Rows from block 7 of the image encoder of a small contrastive image-text model, named by matrix and row number. Rows with one number belong to one neuron. Each number is 128 + 32 x the weight over its row's rms, rounded and kept within 0 to 255. All counts start at 0. Numbers have three digits each. After the name is the row's rms in percent of the matrix's.
After each neuron's rows are labels from the 100 images, of 14976, where the neuron reaches its highest value: "top examples" is what is common among them. Only what is clearly more common there than usual is listed. The data: regions of photos with short descriptions (Visual Genome). In brackets: how many of the 100, against the usual share in percent.
# fc1: MLP up (encoder.blocks.7.mlp.fc1.weight, 1152x192), inputs 0-63
# fc2: MLP down (encoder.blocks.7.mlp.fc2.weight, 192x1152, transposed), outputs 0-63

fc1.532 021:166131064151101113141125100097085112100176168102160090127144113116149115066090142131107248149155131145101114164158128139065179147119115151118118119084134087237126110150148121133163118078151178
fc2.532 021:119093147187159137156117155144207136180103096127096113130140095111142155137094139123171089104150145117082125139130112150139107068145146144210146183166164150103111132115085114108106165192083085
top examples: text has "plane" (25 vs 0.9)

fc1.22 052:091098084124163139148142073191176139146094106149171098105113158110175123141136170104139125100163097128203146128123150102111133134136193151107166107189081118061117119152164166111087103105160131
fc2.22 049:162095160141099108108128126117075149165140153117045156121117079150136159142121180104133110191127147179135104156130065159116129127153145107150096119091166119107147113218149131166073125208171127
top examples: text has "blue" (25 vs 5.2)

fc1.520 023:189121043132091136133067111115106134121125117140150143202114115141106139116124134137110193160121126146114182139090136131137161142123120176093093191135156111138138125125160151097145190098149130
fc2.520 022:097122190153175143096133155158185111162146121097115079147178074070140138132087136158087117086142152146117053158163098129059119081108117153203171158154132128158122120106146124123130110139096110
top examples: text has "snow" (26 vs 1.5)

fc1.648 064:089119148174148094086159102117116157165139117076088135172114107142121111124114135149113127108103129118106158123161199198118177149102147131189095117191088125136083072156087099167086157136161110
fc2.648 059:127109088126105138118155195141117118043132136149144108103076164116124120138158082117091104075114102146177131162144137095144164105116136103092108175132171145150146142154094095123163144132139125
top examples: text has "man" (26 vs 8.3)

fc1.767 043:150192130179047104176136112138103102123114175063082123177143178107058090121068070172120144077105155178183169187157142139133173137158100098131136063174155146123135136182114168143142151136135107
fc2.767 044:108062150105203172113124139155089138087101141116112181112076137146163209137129114106139096150160079121119148104092126155138072139121097132137163164082095080096127084131142084141141113151172114
top examples: text has "blue" (29 vs 5.2)

fc1.506 071:098138116179161157169151128165122139100113132132119121101063194138089117100080121167081134143188134194188136113217157151120190122137206165135152113163150142107097152112146079084122143089223109
fc2.506 060:098094135136056128091106098190100162100067127127118128144102117127183151142106135100160130161114113113149173191098177077138116137145122088158126123072163091098088149146037125162085131131110101
top examples: text has "blue" (25 vs 5.2)

fc1.562 100:170148085155136120165194143085064073152121139181168083148138128101111136068146124099119097135178158043093166087168121097090159150102128147119153152141138115140097122150149143076139068192102067
fc2.562 106:123087074078152109088116177151092094118107103116074109167109099136137192085151157169132148176111158057103093116100135133167120138183083121141096160117181134165133182078140142114132146093148091
top examples: text has "water" (26 vs 1.6)

fc1.590 164:096151099124130113180119167151123163073123175108162190140138155097118153157151123130041127133111130129114162114079174177108152116151136148119163122140112110116122191128176145108147142138103137
fc2.590 177:136139114135109128090147120127109165129077138190094104138122141125152120124123122102111156113136103180110141082188151162108119108151114137106142091140071122107184180113073124138157142108115162
top examples: text has "green" (26 vs 4.3)

fc1.478 027:106172134090128143187126111176143170110184147087104133111090173092193136124139138118129122094091136125067175139144150109168149143112183083103056158112117153171128090186081122168191165170134117
fc2.478 025:119137078153145155108086178144148148114117088152157151120075121161152196133159071136100107108112150178125081140129106082170097136113082112109202118106123137170125055081218166111127070125134115
top examples: text has "man" (26 vs 8.3)

fc1.398 029:106084109102139095142121096174142140118121139087130096109168082111171108109106164113158163130122129154137133172137114145066133120091127105176037218153183109112117128093091097123134084165160080
fc2.398 029:101126101146145111100134098114156093128093142119134118180117159094174148079177149187131158128113114121084089158109153126142121131189137114153179122150134148144183062151172164114089076168129120
top examples: text has "sky" (32 vs 1.7)

fc1.588 204:120155155169089118148096122148098150128133165112073079117136114143146139117164114096124168138119127145165110154114149179164152179189158117094149158109108154113126163133146107131066151120186160
fc2.588 197:102168191088093168183098101141138131221148161119152167131153117127151127078127106102156089116121106143167127096102166155155122084222114109138095142128136151137139143085174134122150119106164151
top examples: text has "yellow" (41 vs 2.4)

fc1.41 056:131121166146191117106143122154034134091065078180117159142170090163142111135129157161108142165107130142165084140093107136163102110174107120154172105141159133152134125118154090150144149109096138
fc2.41 049:108086122060066122185120075082166126168141136081123126118128135085143156102100148088201117157133072139147146115196114133142167096181159151078106133125094134088145165108119175094096182120147137
top examples: text has "white" (29 vs 11.7)

fc1.322 167:142084120093147171151050109130151160125070111120182095121089170152148114153083185130153142144109120135165155168123160127096184144126162080150130128181139152069116098143153143054158135153100168
fc2.322 172:165111116093078118128172098180160126092095169096129119117126049133083134109066095082112160051173107143156105129176106113146095109147074186159186093093112156117075080196134120123139124109183119
top examples: text has "red" (27 vs 4.4)

fc1.301 031:141095130073155121146053049119134125102141125077089102101104131124105152147188112151110128185079139200178143141102203123107172125150115033082142142172144120144100119105170094107104086144175066
fc2.301 028:121146121106128104144148163161145155133123115124157118173143090110176144084118113100186155122150142130141141097165143140139131157124156144171135121091126115129150058163083131144082109147121167
top examples: text has "red" (30 vs 4.4)

fc1.545 164:120110117110111142166112155132141130138125197143113145116077161147100176152105131104133081129086142091089143167166185095172184121121141125160160135113182146132116127122169221132148090078150173
fc2.545 164:141179174082164169105124136125111071182153117052146098112116108111117180156139105118169140058099160174120107162132196117137109069181145098079112103147108126120135118075143087090138137106138143
top examples: text has "man" (31 vs 8.3)

fc1.763 113:154121182100163148175130073168060065087125134088156160128096117107105121177186124144093126112065129152146103124110176129155114086093150124131125099104082136103175154129165101133160139041151150
fc2.763 115:139151149145174123129119093124156115150180171156119119140141155107144093077112132094166115177154158177150180127110095186100094131114134165140110077181102157103098142116120138072187113207122097
top examples: text has "zebra" (28 vs 0.6)

fc1.157 139:110120161117144136135128100105147140133129171123123132189131203111121114138174167146129145152102160135102114146149149078129141098058151097135114133137064149095118163152136128046036084105125202
fc2.157 127:128124153086150131051177154168166094095163153173145145141146095104134136114090106142166123159109104094098116140147120128114095166088156153096100091164139165176106132106102143183142126223144060
top examples: text has "white" (28 vs 11.7)

fc1.397 028:079170112097150115135128248094102162111110133135159162167153167132112107094134098101182122134094092099116183119120126105140167138179103130111109130138116133093102184089088072115110116104186083
fc2.397 028:132148161148173137067099102152130120139125150120174141162143102190141095143140161126140111110115184166111071082086126104112051094116088160174119162038085094160184139160144175080154127134129132
top examples: text has "man" (29 vs 8.3)

fc1.719 138:137146084113111120049146148142092178185092089128104178129160098116168117138050118168150145136126168118162177116115135129136121130164134146122073092145119158120153125087179189155077126113097103
fc2.719 131:096129148143164179124159139124123118107126164108121199141105090200039088162159141060052122168138077099107094143082171161068136069114116123101153175165118061104152168069098095115142125155092129
top examples: text has "pizza" (26 vs 0.9)

fc1.489 035:125102101171132109117137100121121116119116166124145070100173139076170123096131179134130163177153148124101117174119120161089146131106119075157135188128144085108120106128087140149100086147159096
fc2.489 036:150095097151166101129141113141141120163079136112127082182124096114175178113190187200166151155092152137070103153127155129071152102157043127144153179156151178132168127098176114098108119137130100
top examples: text has "sky" (30 vs 1.7); text has "blue" (26 vs 5.2)

fc1.615 207:124147144121152099234129131090165165108132158080139139122153101100123131114161088103132097111168115149131083171077170086124099174090132121161120113107138063140168097141113187092080155142081152
fc2.615 232:111124117121171102153128130122166151108187091065040094100114124144122159120171127113098162150052122144098135161083147108093125094159090103119133112144167109087171167122117154126061144060109150
top examples: text has "man" (33 vs 8.3); text has "wearing" (25 vs 4.8)

fc1.5 108:154088128091153097152100085186134109048109117108120114134151080134177152123137199084103187123133090093124159141164154095133139149100167150134131178140126185039138144092140188123096120096133134
fc2.5 101:159128114090136147083078127087208103130155099127151145098077161092114136152133086142153110148126225157152117108157158121102124188084106094072153112143114097176113107161062083107125079142110121
top examples: text has "red" (25 vs 4.4)