Rows from block 7 of the text encoder of a small contrastive image-text model, named by matrix and row number. Rows with one number belong to one neuron. Each number is 128 + 32 x the weight over its row's rms, rounded and kept within 0 to 255. All counts start at 0. Numbers have three digits each.
After each neuron's rows are labels from the 100 texts, of 14976, where the neuron reaches its highest value: "tokens" is the input token at the peak. Only what is clearly more common there than usual is listed. The data: regions of photos with short descriptions (Visual Genome). In brackets: how many of the 100.
# fc1: MLP up (text_encoder.blocks.7.mlp.fc1.weight, 384x192), inputs 0-191
# fc2: MLP down (text_encoder.blocks.7.mlp.fc2.weight, 192x384, transposed), outputs 0-191

fc1.115:076139168091120126115092203083144120181134119139145117135123121125138137105103113158114162097115152127141141119168139083090165104086157067169128103106162154155143140143117106127183133118091103104176161125189131151088107131134097129136112137092162180087148055201065159083100145132104087087115126123099081180089075099132136130095169165218129088137176132126114077108126170108090092130085074141077096140158165126132172156107188136137126126092135147090080118109132094160103115110092154074128133124114178148098158091156122074181176132133134103142070108096075056174162133173141084091
fc2.115:136134116166177104096128123149087114044135127115124112171108081178175117116117103154132099133142041142149114187123087148149129155154149145111069143122153118156073099082167092081219144166175142137121126160088122090129195136117137140123123178152133150170138141068172090152100127080109125101077169136109103142237139114075131157177084157113152138153088117132084155104130060144174155164118116094152125079141070123136091129157096115125114185091122170155106073104148108074108125136144184118099171115045121123130136171153138088102099138133150160135085126148120149126130112176145169126
tokens: "i" (36); "n" (19)

fc1.44:150124075141148158166142102142126138121126089127145188115162081093155127119127147108177137095190173155115117181125123133105104104143157080096201097145125174088169140107111095157083168118076155127131101093167117127152094131133139133126077134112107066139140174081126158064119169123079088188152122111119105151116145125129087127037121092075090122181096111132119088108130147138109093111131114095125164116103161138164086095179160139085155146126196123094131087165131130159129046124130146161112157147178074079172149138137147132099202095128130180124111089096164137186185144201184079122
fc2.44:103063154160161165095161117081099116112099116110166113156157099145148117087157073158114084114150098105118089128149125157154065145170175120142098160148140105113108122146097102091104113095141047117151115166094094148142134146132135152122060118138178129120179134129131152105102103070116098146181109137157101102066135141108212143141172162162145078146076178151088132115100097124145152164160154108053104138097193065138080115139084130196106111147126156113140095166132138131138190175110161123089157158062105154084171133174136122118126126152190125194081090148127177130126157112079195111
tokens: "t" (19); "r" (12); "p" (11); "f" (10)

fc1.314:161089096110045131063130174150067122155140171170099103140179106152150169166105097155050072131159105101129119168130093137088116205140118141063139088166169085132167125140138142120110166143095103152101156132145110132099092120127130159154150108116101122172099136142130151131111119119099114202106143125156110097140121122083117156139142159107132152147078144115122127134122092147099153060086073139154110050169184128114133124138137085090171136133133116092176168124105079104153102130135235144080206150155142134147081144145107099120118089126145130116100128133216165195141173120079158098
fc2.314:146175163168085167154108085084147085113102111101163110139133166094124090161159183093206162109144139149087086152119120095177093106141148159112085130158103109067136160121162158093138080133170154116166120101173095225138186091129173158121139093111179132134096121097140141077170158109141093094158156157125102096176094145097102116124120159120143121122109141124089143120143120145095125161115182109070115139083108157087113180132086125056121107118103123113112119178090181126077120085164092087120142108112096133200120094139159188185150197082070169121160089129075172143130159132142130123
tokens: "i" (44); "t" (35); "k" (20)

fc1.3:141156139128098121139126119150118093114174165188131115079150177163169150195116108111126081095114133107100182120101121111120198151162138107140113112151169142147128183109111165109108151136173089131134112145162106089067162133125124130139113071060111168140147171089071133119144134127073081079135214138122075173086079154157110093148154186098112196145187094088134141116112130128149164077073090125106157093106084092134128158144134092102087200134188163096151080101173138111118133093072095140096108136087168124131151089125198112148096185137159116110095157147130139132061178144135137131
fc2.3:137139111135112181111149157134123101122134106088127161104098114144115134106162104167129098115138052135129106132116232168188131131165126071158127101143143134178095126158106131152164129144052116121128180170142107138176107119171176150117153154146121116126127194159148102143122190121142183194136100116128141152127116078113143110085123081090084100112082171135164107108145148121055126103093137109114162146147116078137168155148104155085080066141100102070059136163159135140126074088091071098115081143145131038145116102207143150152102150184138149153146107087092099143138120096173196139
tokens: "a" (99)

fc1.138:116128121179164141148133194137129137118118120105115240155099148171153086107169100181135163109161147107098156175146144115077074096156161161090150128166101132162101109075092168108106073127163151151120152187094167071133120103094096146102131106112083096163135125119084133183168131136102127146181152103151119148150102086112089081125111131092123122133126097062071122122137117038087122109114119150145174141143089137089118146129127065169167171111083156143124071156119195171148129150144138186179129147136090116108173148107105133085100090090130137174113077107123091105176102200133085163
fc2.138:103109115141111079078133153125185135145159159108153073121139103125112136148081149059126117111119062157084058098156175108148127187145125084142133119077135097130192128089163130089123162161140131053187086128183090130119107086152114164126158192136152142126159092107120126157083133121125156154124042182123130145166164130178136141087123153086156116133132093139144116171144091179119094070151100120062114117114101183114147106115150155113122141136103125111106106146137077130158150086132142062112164142190112159207115173091112109157125174091088132092230113142129169113151101126117155173
tokens: "a" (75); "w" (8)

fc1.345:208118192109135096121144117095137206095125095120098111106132163202112147170198127107093103151104156066110122143073123128155121062106096050152131098126150127156119186144105126101118102154143127159128172180159152160077098117178124105157099143131107165120153156178116184096171088060142138130139160091156140112185206132108095148119113136159159153101166111201157143091058126107074089159086077154194135162152126116137144148134114086104084084162077127112119133169093087119139119096092147148070080103133165129117133111115169141155125130137110120172146108123180132135101171125097111126
fc2.345:075114156125135125112110127170138084111101111132115138094119113084118104094111190098208110167118121137134112137183140168173147098145145160165141099126161142201084072144197058098152099161187160154120101119161122143094093141108150156134090101096124093101160201159035105132119145110105162168145131154113152126107111169111129099134147030150147076090124159091172120158167169169132086146104123150080176104135129099169168145088135118229110135152126065089094118117134109066100132079112082165117129159081179135095163178122147097102151136110115114157128139154137150155109124108153144102
tokens: "i" (72); "d" (21)

fc1.4:160115078165150103086102102100134111109139131173097112112194097132140140117180123130130151136084121145164109190105115137151137147212084130114128122075148124140101125129114169123108122151107090087135164120124099106126142194071116148126105101150135185176084132170156140097131168126140120148090128056075145115120122073116105114166103144145175098189168130113150132124102207159232095139188076116153121090153101071087159110055133135140144135168076144097133147164107146109095086146160128113065104157158181210085096122088161148123079131156063150116182142128133134147137124105146124070
fc2.4:110175113094133134147171165174124107093199145105059159145125141096188177070060112159070095082154143167126087116110141127128222068053174151120090138072166079143109114142138087159118155079112113150154156152177132137104159147146121133144099199119110138079147121145165155107071120094117120113132101101089113149056146131125112120172149133161157091135126153175158123058119112055120153153101148105142142178068149101145090098133133159140155133095114140156114137145147145150149116174094168158151164140155067113118112100144061084142131147119192108079112124112109128121162114181165116149
tokens: "i" (53); "t" (46)