A small contrastive image-text model, trained from scratch: encoder widths [48, 96, 192, 384], text encoder layers 10.
Rows from block 7 of the image encoder of a small contrastive image-text model, named by matrix and row number. Rows with one number belong to one neuron. Each number is 128 + 24 x the weight over its row's rms, rounded and kept within 0 to 255. All counts start at 0. Numbers have three digits each.
After each neuron's rows are labels from the 100 images, of 14976, where the neuron reaches its highest value: "patch colour" is the nearest of a few named colours to the mean colour under the peak. Only what is clearly more common there than usual is listed. The data: regions of photos with short descriptions (Visual Genome). In brackets: how many of the 100.
# fc1: MLP up (encoder.blocks.7.mlp.fc1.weight, 1152x192), inputs 128-191
# fc2: MLP down (encoder.blocks.7.mlp.fc2.weight, 192x1152, transposed), outputs 128-191

fc1.203:121082145097086125133157141118190176111118154122108130109130177101158149140091119135108173137112122099157142129154122152118147133134160112113124160138116160102120145097139180109120097138138153
fc2.203:131150111131116095103108136107137068125166095139162099133154117114123166181130170108102092113161132135118149118096169129188106169130104098115104115136131097132146141142150138153156129123085112
patch colour: pink (26)

fc1.485:144145135141151129131162124107168121136124139127125163201168147124130127128121142143161121144139136146141112099096162114097129112151155147164134076121137105091111113143117128153115171163143131
fc2.485:121136109133084174084155112109176088113120118088149109103143168132150131084107164112126145141150138119105147117122150104129118131143126110124143119119113136130169125101166176127116107087095132
patch colour: white (46); pink (33)

fc1.561:158137135139105130167167141086138109155141161141073115126086136151113130116193113145096145123175112096099156108152163150133163083117128161113126110155123163191112130168124153109146128111124106
fc2.561:121138124113113117119089143165151133186113130138169129135154124159117133148103117163176076152129117147165106153083052134087119135107181121146075165152134122112147135133152123117115112207101143
patch colour: white (25)

fc1.152:158142131136144126133111143129113119144110136107118063092164113088146118124130095163154150111097130089126142116132131120135162130143112133124110122152099134135161129155143154138165157142098138
fc2.152:137102174103125158142145098129127103118070157125130177094167156125110167155101117145129113123103149131101119116127135094124138092117131118140139130114132140110114117130119148109153139126134156
patch colour: grey (67)

fc1.321:109127125142116102113123130123116116103126123124108136138101136138094083191127157152081135113156131138130113118161113143099130127108150103152094126138151178101101152171129125112160131166132091
fc2.321:136103111150139130153171140147147112125108120120142130136177123125155135100143096152140121119133143131164143116063098142144141117132123124158128130122122133124188113082150124133134119159075147
patch colour: pink (29)

fc1.84:155093138152137138107131164131110170148144139151128126115113086127139138142111118125094121160154124092085126148122128120129144107098140147120152145132083128121160115140118151104125089145125178
fc2.84:107116102128142129148160116147137098142122121093121137179144186175079163137152144102142127128130148110109151140100129162151102158129113118138080161134165122142145108106159093140135135138104119
patch colour: pink (31)

fc1.470:139124112149148080141089128129107126136126120145134133150105140150140095118108134109146117110126128135133157089132143101143112127160144109090159163118169122087098153114121136133108159188098119
fc2.470:056107107110080168135124128146131157108161121135164148127124148183109072143173151152105176133069144111131147108140136150151112105116136146136126106158160116142163146163168134119097130109121139
patch colour: brown (62)

fc1.511:124123124139178167118139133099109138173122086113087134103116140118143124098128155119116150165153131141159101143101139116143154117135130099174144116108075082151126102129112117129127150120125095
fc2.511:097139128132125105102147123097119154152145120105119129133136121070156087105158182079084122121146144152148133170123172168118099172128118151120167107125099104114138135079132105072142136120093146
patch colour: brown (69)

fc1.613:156127192121125158132136091114130096115138137137155098125140132172130137114134139132120083126111127130108140127178116097092123141062127124142161105114132101102109140179142114131096166098115091
fc2.613:131137110140125117108110075162110168127130151104137109132149114120152125142103127112185137117155122152146126121114119149133093116173155114135102092144134110122125109100095121130122124132178122
patch colour: brown (62)

fc1.287:143191153111109077135137131160131136135118127123104132123162126156143135101115136125147118094157098109118096118125149139128122088135140147179115041150104126143154138174136081124174163200111093
fc2.287:137135117122147190146131140108107122164147140140105078100112137094136164110108138123108092123149111135123099144111141150120140103142167184108129143109092155129113116142130106113126109090131169
patch colour: white (64)

fc1.124:114140087164146135139118123140165120103156103133135148155114122090165127145131130118147093131153132095149166129130151163168109118125170070124133151123153122167139119148117145129105155135087113
fc2.124:149124123113115125134126095126144175110114130108138158123139136120124174157124136145103162129158110123120110120127086107121154106084059089138133186139127117108095142110143132102147119098160153
patch colour: brown (65)

fc1.623:136136121115175073114142137135112142132112163087142132102159123117142100115142113087164074126113145153128143164115144102162121091098103203167128144133124114136143111142157105164124183121111145
fc2.623:071088141114095141136159141109102135114126067146135133142082098058138133140148130159116108101144113083120101131134113119083162158139125144137143161123130122129152122138125117124122087147144157
patch colour: grey (65)

fc1.497:087175111128137152132145111136141117109149158111094149168120100136095133061131143088110121152145121125094105115134143102137120127118126130090123135116107123103105132125138131108129142180103123
fc2.497:161118155147100138156107152117167124152112129103133081096104127168123117141105139147129138108100148121143153147110162122117124116108146109120117124133132150132136102084131116167139072124162106
patch colour: brown (81)

fc1.147:150168142133102145089115113155140107138113088113113177117104171142115105107155138141113099102148130119092121140141149138116103124109124159138143159096110121112121180125105087144153065113113141
fc2.147:148106175140120105141140142142163076130138116110160128163114132142154186108140150097099133123107105081079125141142146117144112150118095143119154109126087082117128137102080116146112130132129095
patch colour: red (27)

fc1.472:143117145155129128111117123105115125146132100138131129156137105119181148141089103096161092153115136097149192177098122120092121123137085133104132151149149107145108156203102120123140095136111174
fc2.472:120148097112159134133127144093105120159140123140137137090145120096189167148088168117127102122123092112139157099159128170100129116164124106152107142156123109094105174119125113104115139084113094
patch colour: brown (65)

fc1.543:168153103126160123117108155100090129142132139066114115152129102147077145144154085123148108114157135084118158076139141137082174136106112144144178118122155118141124136183149117118140089140118124
fc2.543:129128150152132139137158095134153109115116134132145114110138129083170131129115115112134119164130090171178100124082090118156106075124166141177112128163113160142134132139133135116134155147114114
patch colour: white (53); pink (32)

fc1.221:121133168175060133157122151167103098124113120136096117094167117146128112133147111142108161131126116083150164169149173131107141098078155119090121119140102127096126138115119113141100085168101134
fc2.221:125150092132120093109166136143128150136163106149130156147095136115133122112106140108127133106138117170098130172075137111120088170147143110141123104106137109118150118112168114117171128106108094
patch colour: red (31)